Weights of a small model that answers yes/no questions on an image's attributes: fusion encoder width 128, fusion encoder num experts 32.
Rows from block 5 of the image encoder of a small model that answers yes/no questions on an image's attributes, named by matrix and row number. Rows with one number within an expert belong to one neuron, the router's apart. Each number is 128 + 24 x the weight over its row's rms, rounded and kept within 0 to 255. All counts start at 0. Numbers have three digits each.
After each expert's rows are labels from the 100 images, of 14848, where the router gives the expert most weight on average: "colour at peak" is the nearest of a few named colours to the mean colour under the peak. Only what is clearly more common there than usual is listed. The data: telescope images of galaxies (Galaxy Zoo DECaLS).
# router: router (encoder.blocks.5.mlp.router.weight, 32x192, trained with AdamW), inputs 0-63
# up: expert up (encoder.blocks.5.mlp.up, 32x96x192), inputs 0-63
# down: expert down (encoder.blocks.5.mlp.down, 32x192x96, transposed), outputs 0-63

# expert 9
router.9:169178143140149129095126155133088096159118131132138168119158143140161148141167136121121108108080149077154146123135115171149109122143087104091112132090128114125099090088140077176130161105108107
up.0:138088112083115101153167133150131155145156143067150130102179092092122134139121115124099180103121141069083137127095137152128142156129179143127121132080133145137142143140132113122124128119153150
down.0:126136099116124109102111147103148110152123156167107144145154167120141103103144140128105128117125109145147179115154142160184121117106084140152132157165133130133133145122183116142128097142129123
up.1:150088149116091131186090102137142136152090140152153142172074096110154118124164134166184138126136115103108122118112157158124133153149140161135124126144098084137139125137118167094107128141100146
down.1:157127134133169137146148122150106130099144154092125110070141105127143113180125121190110127090148142116126123125132122124086122122132176120103199179151138090120135118140120147133090105169132147
up.2:108121122113130134138103119102131131084135143159115148137152132117110114160079138091131112133165196139115135138139148085108172131109122141121134134121117084122104118169129126106194112099123153
down.2:122131147114162172147139142152125158084129141139143119109129208120146126143120136098148110140129171149157128158164169106069127110139105123162140120092151122142097148140130133108135124072119103
up.3:137101113104141134133125176135139133123115122067136163093152089124122137116128105110125134109129087158148110129101162108144166133151103117120138108135110159175151134085143126114114163117130154
down.3:131162138109181128130063146204138121156152154164112137110123108113141130150108073071119136129167108134149169130101134132152129087127121104127122150129115146155149151124141109132102085157106106
up.4:132163136124172133108151102144152104142124066135112150142118147121123163091093113139137131116165118114135130147138134118095160111129105157139155127128106131122143126142066120148123168137113108
down.4:143138142150108100114112134118122111125131144141160126143116175109130154089146125137121172125147172128169120116131151135149169131167137078091067139149107111109080105067114083116155105146160122
up.5:108125155140144147102116100101127171122124123090100121135119110160127166149121117121141146121114107086164064151089123139080126137097143136150108104151135168122146129116137123134111151170109144
down.5:143141137112139162138109150138118128110160138171129121144105159091111132163153094132134151140103115148140128122151112168120145154155130112137170159072154138133143144145108140138125109095130131
up.6:153147098110128133112128105138123138112149151131081124140166136138129143136148131132076160150113108100142147168063133132114135144118119113105096125090137119125151129140141120138092095084112144
down.6:138143152164162128149115111129143103105120130094140142119112150129108133114076150122170134140109128102134097133140168067140126118104118139177121128164131105150171117114141141076107170109113147
up.7:104128116122171128093132127088157179122103114144098122148131063129109129156125108146144138149161112160122140148150173082112115143149139142102161120176079144126130148118143154132132166122118132
down.7:116084097129122169167139129122149120145136151159126103138133104100143105178123153112158137138114138133160137118147104091107145106117157092121102172105119143166141108085097097126147129120122109
up.8:184155110108151161149138160136147089095137136142107104082093104113137138171099133101132106103142058144166159160085132128076091121196134111144108120130171146172131124159121135087119160133141125
down.8:154154127123119093066088146159130139158130153172094115133169140110099150169121153091140165171168107145139189167100112150137124137132108134132162126083177132084135152096147136143147098135121148
up.9:131117120108115141137127100130137103073163120130109127130104135187148139142123173122116071110104131134139175124129097139109115115106106143088131125112131142152126161189095098105125137110111127
down.9:110106094132121147109091151192106139115128140117155125101136109100115111140121177150145113112143113114134161118121121131112138085124142123092144154139112115117121140136172160112091141097174133
up.10:142103086110144135132105139114129165093118112116132142129169176180108105089132101124142142140105126135099129128112105146125109165129095068128151132150145150165105137145114136087127134136141107
down.10:131121089127111097119112107111128119105126110111143085138160134155106055142172114152147104141139103172137120120117132156146148126078121178116093152147121127138115132126109102105107108141126141
colour at peak: brown

# expert 13
router.13:140132135093147158122127113074159140159125148107131140085113120168149153110179120111124149162131152122123138129133142132128064150167104114166132105122119113132137121145152116120130108131147147
up.0:127139126124119109115122189143161104117131105109151126120125125126145109138161121115123172135128154138176094117159099125129131113101118150156161142108175135143118124132097104123153144134124163
down.0:143137141135145145097117134172071093134109120134091158153146137128093116099118133121145148149131139116109111184109145128138127116184145126124122094127112149115136129129111109130068094097122151
up.1:147152173153114141132117136099109157085113103119127140117127153165096131110117142121128126131095141144097148100128124142146133147097134142137108118119131118146105118133174090129146158147113110
down.1:106125153080154083130139132126133161115123122108107120091114134141115132126126161142151094110118134139194114105141104120137131128124125135091116134156089078140143120146101118163127125109129151
up.2:102090132083133153177120164108120186160122142161125105116142118122099092166125106170138137125132136128118098135117145167179147115150104135164108117114133124125109143122101137119146120082172108
down.2:113110114172156083158120159104178139162130045109137077159165119126135135130160101096129126138109147109137140151155156136118114074158137129108131132133104145128160127114125123134137090114125173
up.3:143109154123119127139111163146122151119153120070126139180107133110091097090082116120135164133140174135152148129102131161151115085149132113111148130109095146120080153164117183148105114118183142
down.3:154172089130089112157137105114116104136093113119104104136125138130123184096110120161184157131079179117123124100151101150160142099131163095109146135128125125157126116103157098109066115122126092
up.4:079171134154111127155137128129112163125140133132124114180069088153084110089101105142160167119121146153150152140139110098146178090191151130126113117153108113126122090137083090140125172104124143
down.4:116131093116117146143117170169096128084104150111106141160117129124145126146119121153102166085119120116137113129123119127130127121116142092160121206128170102140150123136068132128142106131093126
up.5:124144129115149122211131139120115099160179116149103109149201142140159162166131128122103150127110114113071112097144118134091156104144123121155165130134139160149113152153107128111133121128141103
down.5:158117135112147154095152085114122143135110125128145131129112156128075115133143123134125112134110154127173147152116145152107113141121141127164191127134190128104121089129092124123185127166113130
up.6:100088115126129126083083163129122121166144102082116147123065102118119170123151139134113096101118131136184173131115129132143122112118137161125135122108110145129153144137147142104115132162127125
down.6:076156172140144121107136104139151082108165127099110136157139112141135132156165103091143097096133098175143126128132165111146157128132092122138127118101141101151159119135106120118134132086112098
up.7:138120131121160094145127112125125170122147167167109148105152110090125156153135138142153096127129114117170105137142147187165142072136124112156069121117134118135152156172153149136167110089104124
down.7:125154152166095135122147150154133117110157145126118109116143126101109157149139125107132114126161143155127113102111164132130136140132188153152119121095155122107101176103133134131113154107131121
up.8:136129114106067148112163133139151156127103113134094120127118109105146111137171100154114137103150122089135100140132121142112117141143126100127112153135126116132142152115144145095116139100154117
down.8:139153119102170117180133090096130122112096119126126071125113140145142130175134104081124112170112110103130121133098136151152139119118121160076160122103096128128165134175136152137109103134125119
up.9:169086074144105099137146124103120118117149114147120163110141155129147161133109159120165127119104099198142118157143148149122108118139096087115144151116140102163148103132087144127144161124143148
down.9:134129142107142132139094096136184122132124146154126166108140084140140117135144145107118089108184131121173081170126169128142095131107103139116108107135109142115136166123128130152119082112064094
up.10:140114151159142134138120120157158155139147136084141139135096119089130097161159149147152103082136117141146136123144154129129141130098127098095094124143118109133151141153183101114127094086125111
down.10:102167118092131150133129114127125144138085127140107141110117131122143116122115167046086130111121140155159144134093152097108146121128119080199119146133110146150127170122114111116151176146123153
colour at peak: grey

# expert 2
router.2:130159124122144113127137132127134140094112114126111139087138131153172146117122132130067119149097147121130125138120140084127075136179160087140130122099131112118122137099127119132106140137141129
up.0:107104146137108113098130139153137112110094086111104181156155146100099153134146158155127118103118116118141133141105125161109159130144107108149093126108170084130117130164115100128146150065148138
down.0:143081115147114142127109118134146139114133105149141102100106127152105110128112168097094166134132143122102126136155117094112137115154144102127154115143132108146158120139120153121165129143126077
up.1:147110154125140142111123113146125151131163137115100115146119099128061101116126144131140123121116123131142141132109101094144104121122128150107133149147108101101161131164112087075131067137158172
down.1:117146134154117107141140151143147101074102108134092091128125114133125112100152089128122134140121099129138127113150107084113169136144150110175107119096120129182139122169097122109137153129151203
up.2:124117148153131168110141114129142101122130132143152138131084112068098164145146105112100134123177147112137125145116079153105116117117182137122102142148122165106153110145149107179144142108148125
down.2:093155126148121142128150137090144127100098103118149121103147124118085162112135178140107132136109160136134162120063096117130124150111102130119136106151145170139126135112119133149126124128145111
up.3:144113124112159171150127141153092094126154123143164133143090110147112135087136132121139108120128093120191098104134111133161151124098091153130121173160109128108135061147150113121126148108141161
down.3:124116085122158119085148113128176079151084123104101130157124114141153132126124104120124177175132161106169115128185126145102159101132164120157132155142118139149155107075129091123081128134116139
up.4:104107148133176166144090164121092152108123163146160136152144156153116113128150140159147156087120117133114154145141162128119140118152088106114096130116131071129062125177111125150139189110114111
down.4:115122119139131117153132145102166094105122150160111152161116088176095083111137124156091166140163185098136112160133145129143085143141128137110136173126093124160120120100142104128131114141121130
up.5:141160118106139153176126161138098110123105084114149129130163087081105149104123133135134112147106105129140085109128125120145126107153142129091096125116131132182090105168143113129145143144144120
down.5:094126122118087173102163109171051123117133093128128144170133125149099129101071141107103098136165136114137167133181140136140098120146131121132135140126127135112184128131094152166139134130157117
up.6:077131146101123156133103129133141161111124097149103115085165130116160114144192130139114124134137097152117080107120129130079119169159125083117130116123147089166097136120127140121106116121142153
down.6:099142092135168092165145123146148135102129133104129108108166128126161108181143143078163124152107121123175133064123183116120127164172145104136145149119179120104141131119125108141144117143112116
up.7:147145140145116116102158112083128144143141103137149125111174120086128130149117136113157134094101128109137117146116143165117116161178128183150083097115108129144094118085146124122059108160156143
down.7:131146141125082113130157087128110122142149168155087089187101156136119124186131144102121109099123107103149157109107103127142115110107120135156195119099120117127132119145130090144085112115120139
up.8:085124076135098149130110124155113178145107166171159146135131174104136118116122114150136164106106146113116142132157171119139112114153105127107131167165107128110106114132144124161163153176113101
down.8:147137091165126112121129171134164138134096107129118150153130112124129108130132114154177084132150120120161138138083118105134108152091102119129110108107176189110109152112124095132137089121123144
up.9:071129138121105115112124118147154141107131117122130145111145158127123146087126161134162109144116139122175113128103142154153111143092143138138135121123108102150133105118100172165147099130131125
down.9:113127071146146085085128173149103122107156103118154122117130133157139103131080142128109125155150109108115150140169159120121113121095118145140148097123123127113201139116139157130142086129156079
up.10:119129111156107160159097107118142138151135137068151121160175091148129123134145154145128146123176134117127080139126099166159072151153150132094140095133139104139102125131090114093127156145128131
down.10:173095124122120161126144156159112092134130154129122152163098101090155163133143130125117108113135112113135080105109144122084105120085151138159163145116118116183162163140157110107113114152139177
colour at peak: brown; grey

# expert 8
router.8:137133096111116145147161138122107136131113140141101117108142093163151168116136143110098101139091153111133112126122126127111085153136165134113176133128108120137145099107118117130160116168153123
up.0:138084182142122130122149152114144114120152130151116147147123130146102119126120146128141144093113113110158117146106123123117089161134153148122135117125154080138164150137135131176153117133057160
down.0:109113145135080111132109119133159111154119092119111145096123122158137146095073137132142147126149149139151137123119132136137111107110158136129110130176135161126119165114111154123167164111136132
up.1:117111089162106162114097094127112138138137110111115058119158109138148107106160118106120113121124114120094154142122148149131114123133142114134094085115100090182128139119152177079073133152135136
down.1:152132113117107138120080133085149125135121125123172175077140107120138139112128078152105116088117140128131131118165097145110135152149154182132109120145083124120134157112129155135130161134124159
up.2:162158093164111120147172094084103092136134103123112158144117122138131152162100124079162119143121125138123104102128109133137120128163115159097121131127114151156081118125123139101099081120145106
down.2:153121138178105122179139128087147122123131144168140107087119103152137163115135100124134117169142130167144091126132110116099146134156138076146097161133118140166124129113092131106109138118127111
up.3:130078140120145110147158122148125034089139120113155106142112106124101140149155138157137110134114099136173127137151082177134117171113157133142129106118103142120095104143102144094112164171133138
down.3:150154089129103126070147100124114123131132130116116138163140157166093135127111131123145117087141102180127094153137146109147119122136142135156169145119174118155138149052142136091104110128074092
up.4:124119155165143089104127138153156130113105170107119120105098163126105138138133143114137126112073123165154116152115101100171165145111081133113122109157169183142108132073160099137103121112135142
down.4:097110116145124140142139089093101104100103131122099184127142128161098126148104203148105147072094133086124126158147104136071126148144111094131121074107123155106155152100134078117135155154117120
up.5:112181158118131181141107121127124117131135160122121134117087115112091124124131145134134133114178116106136149145167108140096142136119132117135146140137168122150062103128113134152159192098124143
down.5:117149102137124130130130123146145158128126139182149107125145127155123180130151109134159163138084139135103148134109089125095153153129163182107147109135177126172095141099134128109119107120129125
up.6:108144151144128093175104160165095097137148133125122095097085107116109164115131144126135148172110135136094117124086138098107134174091135112119146122135130119127125144147109187113121170138101165
down.6:118150110109146086126132138120152101108112133145096123134134116169124117080129144120115125115136107116085095162116082137116096165163151105151103133152116121206116121147100186125067116123113143
up.7:154128102125129121191121107127072122137147121215157090127135158180140101136089146086127086138108120150146135152095167114149153094128127092102125121133106120112160107138113127101147119118143115
down.7:143139110134115116158093138137142145178104085090133121161162122097126101144137101100178149154123147138157113095118093105111169111121106142136143114114096117144179123160157161111105125150123105
up.8:144174123132098141178125148123120163131138132137110103120118156138135106151109144126137115116142156129120065129136170095110116142111197142094127164098131108121100139124127167130107152113098103
down.8:143132143123141132142148143120081077087122126120126141105125149128117127126122168093145162116150083125193119182127109148124129147164133097126128092100183113193079131152180097146125142157127114
up.9:103134192128125123167184132150154086101159135138122181147111127116103145159130126150152127103156152119123152129159138126108134150045126124123149126130086097052136129132139111161124109094117094
down.9:123137152107135101102153102144135139138160132097106110167134146131139133153127163153127127109083109101099135112137128154152112114084172095153109102109114128202112156140132127112151088131129124
up.10:142124127156150111162130128141118094132145139162204149115110108109138158091135123124120097144151126138170123142153126144105123139075142094163096110135120098109167168113113131112117139118118135
down.10:121183139145102131113129110132120085123125116111112123154132131151145144145158126132117094091076106110107164132114155149069128084190141116120144141137131154134139162100152085143103128135127153
colour at peak: brown

# expert 31
router.31:144133118118156163124138104106092101152149150165128127106072135175205133120101139117100090127102117101136146148135114114173093144170168128120106147135125106100142101114145098160140134132129130
up.0:146115102158141124092142135104123119127115115096123098102121089118147178144132146147155104128109142121142169142188107135174169108147120167057091158135129114132115083113135095110143163122124142
down.0:137124109160086103115167146097142145120189134167139106102092134117116128098140142187126133116139142081183118127152104168154116119111127139148167107135087099136154081137168111147165098173150110
up.1:112163137147098131135155146177094153098165116129133142113150116112087119132123160120129139132136136123118155098140114133140132144096139154156143117014161142131120166109128115091179153154120108
down.1:154110116118113155125135111128165168146085153088088095133118130114142145133127107144080126176134104124142115133121139120126142154154120088095120101120145147145137108132135145086141142128123120
up.2:078114124143135104107154113145145123156094117128132153118134104163134113123083150117085169110155105141089191142116142148120135173144081159082094156105112107089151149101156157127121120152143144
down.2:137159143124092112112133122130115171122113116103117130135165097170115144128134145148086174118089145150099122159143117155078154111118074159146131118137115097126159092167144111135144155140128139
up.3:171056098132122151130132166132132118123123104109108105123130129129136116104126129155120122172115166131140161100136098177134147112140178127112161139102106121117119102136137136167103125112113131
down.3:151152130142135126107099058115124119122162135136148118136114154096149173183118112117150117075113144117136131102164121112097139141122111125138139099148129130133108116134171100150113118160079121
up.4:117124137156134109138107159143095125167144121148112161082133131127110166121104158147144160115077110154119121126146098147133122112149148138170115155156125103133139130154111141117096115151107154
down.4:133153155114102143136126115167140141104123160139106133166106147142147162096135082138121111137112120131124148092125065109139119107151071132123118111136146123117133148112096127114112145142155146
up.5:156105158121160147114159183108138131081133138110127154147138172107113123089149128133121098132143123090140116126163134153111127103137077154076149149128157119101101126141106158151147132123109133
down.5:106111136111113096144099085128133120146136132122155149124119084108137143119097128105114143134102121128135130104111090109135126147170161206152118119112125154126125141111155115166158146105120170
up.6:109123084156145107155136120104139145093160125162108069124156121114129104120125130105080175139084109178148086160136144143135128127122115142128138144144114124091107161140144115133125138168148142
down.6:141161109125154105107146149132128161129170149129148159125134144178146105131092131117122139113158140108104065129133153113100144119124081140164097151115132140177094127117121155110125106136144138
up.7:144166173115096176135091147114148139148130102139099139147145098102165133070121137156121160104121138098110114121137128136136103162134106134101170111131168090129164121134094135104107140145159121
down.7:094112090104106136158127153136143131122089150134119124134093096130151135193090157137162104148144100144121134119175082121118141152132141098141156141108090090131154112122136144160113117118100143
up.8:097169125123127154118139148137152129152146127105122149144123137149115095132137114095122168127113127172074152138166125143125133143102135145154112106146139109169133101124128116139118123102136119
down.8:142088114129130096072110162144114136123110107110144118119126144166142144153114123138147134136125169150118100076118169156102134122178136120102125137126105093085155150161116107119125117128152123
up.9:134141131125144102137122179105113196096097111145147153127117146089148138144140145121102109114095129107139098075100117123123137138097145128115150162123124122127143151163077114112162139136106103
down.9:093161117122121140145157133141135128092124095104095074148138111152139099082106149121088143130129137149117133112132142139083109090106155132077163129153087084146131157125134101077141101093148144
up.10:147089127115127094090153154149126133151138100156138137149146139142132108112105104110177146149116100126127143137138167134110114096155136136112129082134176130160124144123123116169127167141113097
down.10:158104098121110141100085076145166183159138128133090126107132126109108100177096118118185144156121130114128170140146088134109157115140121125115137110108123161110085140154161123146114138105108144
colour at peak: brown

# expert 3
router.3:117149093122135126090120085091107097061145149143103160127131111116153161109140132118070107102116152139106103120099114123137109167174144101127100127131106124088115137130129172170120172141126110
up.0:098148147172122139166152103113102130119154102100110129129112142143120185115139111150187162174121135102086103107125112147121148106127135126080140104147106116123041156148115114139137122171152131
down.0:116135128126095103123149128168123096166149114105146123134093121154116117122124157131143128124116122135129143132119165125126169082157143165101137122137125140160120127118108109126145113112103121
up.1:120093062130113099112156104156131151121111133164065168150166178127147143147160125154132132150108137159136133118136125127138163110156142130100173151133096101131151138087137136102138163126144109
down.1:140133168103075069121096162124133182166172114101122112120114141117135115122134122119136102105137110128116045127147153155104135137106127159105193187150143109116113096130150116184124144182126096
up.2:100141110146138122129135160142134145069131111054110128155152146166089160102168124099121198116118137128181126180128138143127144115148108122092117124130122126124140150089094116095125145127133140
down.2:145142123162149125099148163129159156132081126133151140117143105104137153112103125127103133165143129108123103119123084114145147158150090185124120160070125136118128141082138095138141126126130107
up.3:108090189156116091084097129139119126107097113118134084145158144135090155126121141117138152124141115136098126118111129124126143144104146112111147109145128155091083185089151117121113152146104120
down.3:206094172108158102178139102124163126086125103121122141104138134162144132131146100087118107137164132144164118135118159075115148145127133141136136128115107157137112165098092080117164126118128180
up.4:116108162124096166151151108118115128100126117149112107119110125101132126154112144122126161100134128105110111150110116119119149153079171165114087121153082182138076137150149117105126105083157129
down.4:103168136153109126116139082100158108131156150139131101141111119172107138117089158124121137122148161118133109143127079130156147102121149127184090162135086120137119140123106170121093166126126143
up.5:089164117167137118150123137109119146122130125121105175172145128149119112156138122159159129194114163133121127138150115174122120173132125166110130154139085130130077112130140114044071140091084145
down.5:116136169113136132181163132106143130112105100142153167131118132109089159139124128151141084153098117132159122152154160112163134103110164174130114114149170073085118121125139153212113103112124095
up.6:146084142100134134113126071142138135119142117157118118138130137139122171123133137135119144138107085125160099136158147173090110169123111134170118120204114132105134107113118112135131123125109140
down.6:146124150083145132158117141112136158127135125173142150116120117124119138135140115117138141106160075137153102155202150115118139122137136100152102176117104105136109128102128127151156116117109118
up.7:162119142111121091151097143146151101106113126065156108111115112090102160109105126169127131118153105119103093112152104160169182155147183154151152158088137155113122111142170147097114097121139147
down.7:116106104110137108126115146093102157139154154125146151110157144144096117168127117161111143121138132179133094137148132116137120118194133142129116104135110136124098151143093079151146114154151137
up.8:123082133180146128140113143155105093104133121143123092141157170118079118140131110137114126093123124129165104165138128114172141084120093164118156147099107128130133125153131137135098141150106153
down.8:139137144156125135121129130092189143135109118107124111135137111127133184074136095093154126156094082120098135149145095139139136174139133151137114133133115132125190091150134109101150134093133125
up.9:097121167143133100115159120102153107093137137147128112173150128120085155119098122146143125106126112136105156134106157119117100145154156097117114125133135131177159140070122147097142148106105094
down.9:117143120140089125123113149153132135108096149109119161103125100109096113127140163112099130135140130131132154119138113156155150138120135137117132158146104169141141117114094070173155155079163119
up.10:125140158149106144123090126146183147136166126182144149158123127139097129136095156115166147157125132148094127157108106154143136111115153120132136105121131136126146121105114089116135117057175090
down.10:113130118148136110138125122161121112127105155102120171164100142092135139157114084138092127140133131150123150096117156119148107121120107179138109123126153085157128127139135101142122115147126093
colour at peak: brown; grey

# expert 10
router.10:146143159119129142074111108111158095136076118109101169088111145135105110133110124115087087121132146101120105151132113155127092164152157114133137098113103141073128147117109123143113140140120102
up.0:121127165148146132160139103117119119115126136175140099161134153103144171152136129145148126162154109109155103141104175135103142107114164129139095147090091142108160150121122165161164138162134125
down.0:102139117162115125132142144156141128107114123078088141120129120128114143115173134136127133098106121130153155122054102130183156151130157154078148150131183110130132128128094133090089096177116131
up.1:150136101178136091111158113142100157085142137116146127122142134097100128116146100136116104089121084139132126113102073138148133142133174138132100128131147098155103114140130153146149170135101157
down.1:080139118122115167108135164110074095125121108155160111121143078098132123129140140145106115148121137131141149113134137109107085118134115167143147104125119125129141117164122131146106175152124130
up.2:110101139163166126176137147168132088107122162138135137107133112116117148100136154105121122107164127108138115145151129159148143073108110131133123123134153101105094150145153111109171118107132073
down.2:162146102160149145123138142123102131124186133141117163107138165129140158130120135123179087131136124122126131135112085112144116154133110087132132125131140153155085136105112137141117127154138117
up.3:122070135113178096137093127171130118140192140113134121152120096140095137110095116107114097107141121134150126132131167109111105136113140121132174104202119116093152121114156152117168092145167100
down.3:140113152127108100136112099138142085077116130135107114102141130103140159144115116101090142131141170120135116113130145145103138112192106128145145126119132151135144132127141107143112114095120144
up.4:123151138081122129141122147154113122142147134114106164121154068130121148117126123132181122121115117120131147123103145093124157158129078191132119080125134128119151148151132119137102084138109148
down.4:083109127146156118146112154097149153083124090146109098123125153153101109127127181104114116128124119127126175149148104154149169149144125106117124142138126153141125110116117132110155153122134150
up.5:161126084143140112146139106128146110131118055135105128096141147118098133114121135121130145119111158084115073149153076175165175124131130145129112109146155124098147174154137112113133097112140172
down.5:101146127119093117151118093131098160088164199140150159138106131112145144112139131148111115127106123122116105147113135155117112144122171138092111139210147141105135115139118104123135149136099151
up.6:162100125129113140165112158083105107132122138119129121089118088131142135082116131168125114140117132093134129126130116153128179167138127121140139118124132128090083149148100156131142137108125097
down.6:124136116123109140112127168146146120120110132107151082099098123108125157127097139125146132118125135162170100127112109103131121096158146120144141143111124103132119176120123137137146118116157135
up.7:130103143154084149124078150134111128103126125120159166157098145098163150161124137135150133133137104166151131108111184100101110122101109117123160107118100155138117119130175123102127081116109129
down.7:136125164156105168118092134121136137123107115159153135109139140100137094122134100121118086181103170147114141154110116137131118115148122118165114151143138121116176126151132082170128137122124055
up.8:141148131125143108136132143131059142114093141123105102140184156107131150167163152070119145113085158138112142172091126104132127151122138134139127159102114131145165160117166143084133116138163098
down.8:137147156120136132099082113156130145121152096077099087162151147124115109115100105118144129112126139121110137160118122115098158104139117108096153148103198067097117112173143125100148129149163147
up.9:140139082180137116137117091145140122124134113130139132122125141117104142115135152107128107108116146119065129109103144160128131108146129132127162128145153124129129149089137150139138154139116147
down.9:130131114111121105142137112120079158154122107132110087119133109139097155130130083159103127113095163119137115112130047147131118106117137124141145148133114119122119108126103109141165134151117121
up.10:156128127091125143139105125125143127107087139123066102173133094158141130129096144131136186103143102144103134139142145127097160125127110144061144101143126109160136101140118132135097130115132147
down.10:140151129121121134178137110131150066136134114155132137128125139170102130109107112143133085165111149124083086145124147180099121108116153094127143195108116141117125162109146124158155108178117131
colour at peak: grey; brown

# expert 21
router.21:132143161081133144044155131099117124157109126092134073067122104122149110104149143120110112108119133100091151141119110118097052094108081116120144152113129135107118129118176109153116152136156121
up.0:119090138130128147151103146110158093075121119133156118142145132081182094142122151138116149137135125111080155111193145145151160186164106139078115124103135098095155119135152141136132123123159144
down.0:134114153143124100140129091080146120129128107140153153127164158124083093077172137111154144146099110129147115144142143118150134180066123158095112127134146125078089145108077098153087161121135137
up.1:146097113106141089125142121127121157154126114096136120154128091096073080159142114152142109133111158130121153054138120126133125184143142157078094078150107165090103148145113121119124164124113133
down.1:117119126139126090146132116141125156127129159110128143115134136177130130125157141145118137168130114101151175106085123151076128104107108116135122088161155128144135128158136122153105157106167104
up.2:180109138124159106146120161123108092136126137093144120168128133077112129125169123130200128084205118145114113149127141162118068091084097154114130124127128134129155126137088099132163147121105089
down.2:141149148105095189144134101130144111109140114144089119122142176150119096154116137108170156143155176108113109093153158143105118161146130104056112113141111126131127112126141136144128106064127129
up.3:122115097143109110167178130092149116117119141103180122154131171106152136129092141131103131102122124124158145129134128116148137128102124117149135111109158133182154110125142058119156130126128084
down.3:122141121089133127106124133108146174174155093155153121138118121125170095179123119135113133076114113139162153146183151107117110145159136114126093113136134136128112100089151141178107145127103123
up.4:119185155096108140135093125109133099114130170132102122117148139156121102129179153143094131115146125104141157150126122118106159140123117152109102166138123143142086105129093148156123113085117144
down.4:133123140120158133123101144120136067083154125122131153102181100162163047076146126095102090100131132119122138134143124139156149148120138112119096144120098125099148130110124133140150128090127167
up.5:138128088078125096159149138099135127121125133142148130092130147116111128191109146123127130158129108163146102135128124120112094125110134161129124108142107099124081096137144165150147152107128077
down.5:100135138129122103118137173129095101121137120116154106153112130154099125156095119130137073133042156145119139134120124091113155135171168118119142127150097160170169123131097142096112153080149128
up.6:070179131145161115116114161114100162108149119104134106099163105146161146115134131101142122120125106160099118158098150131085097163145114144114117111084169139160089122127118134168138153150135130
down.6:077145134138066124207138126109105075111117135129142144144138089086109141123104121117159127114160114094134109149144134138177121114119125124133123118116137151158113157136123141155137134142152093
up.7:118148128126112137104111127112115105128124072135198160149113163134130122147138164156156096125110117121117135143094158118139170115135124109130118124089127041126151155121130166122127119111115121
down.7:107107123163150102157154120123135146099093123131112117118145112100137105104126136102134120149124159120116127137123136156142182104124135145100126127110132145157091143128069109109093114138113158
up.8:114149141158149170119140142143148120138113107147149095100123146151102110111130147150102149155133118114150112138098152140160122143137166113136151091134164162120102119157152134130143108138060112
down.8:107109112152121133116114145130175130130092138100118116116142114147099075108077089152097124104130160193169159175089109148088157143103138120142111140153126146132074084180129131157160124098137138
up.9:137091142108082120169110118097116147144119156176153147130141128148104121149181120103120129104114129131133145144121126124109174113143126148123130117151119151078153149124151147159145088133071131
down.9:167136124098142149155102087159122126101106140124140125128115108092146127147154088100162103122149158171144092131134154102114135138135113137104097128140146146086133150146135110138134140149111119
up.10:116117119145119182115159145138093134108129142111102138140168105117096105154159148169125129126126127142116152156119119158119122136150133121148136088120111116084104141122139132170148124113109138
down.10:170130104108131134132147125133092229114109151124121109108164149148157136126131125091131177148104121154152085157122111140157148155106132091089118096123135176147143153123112134165126125145127126
colour at peak: brown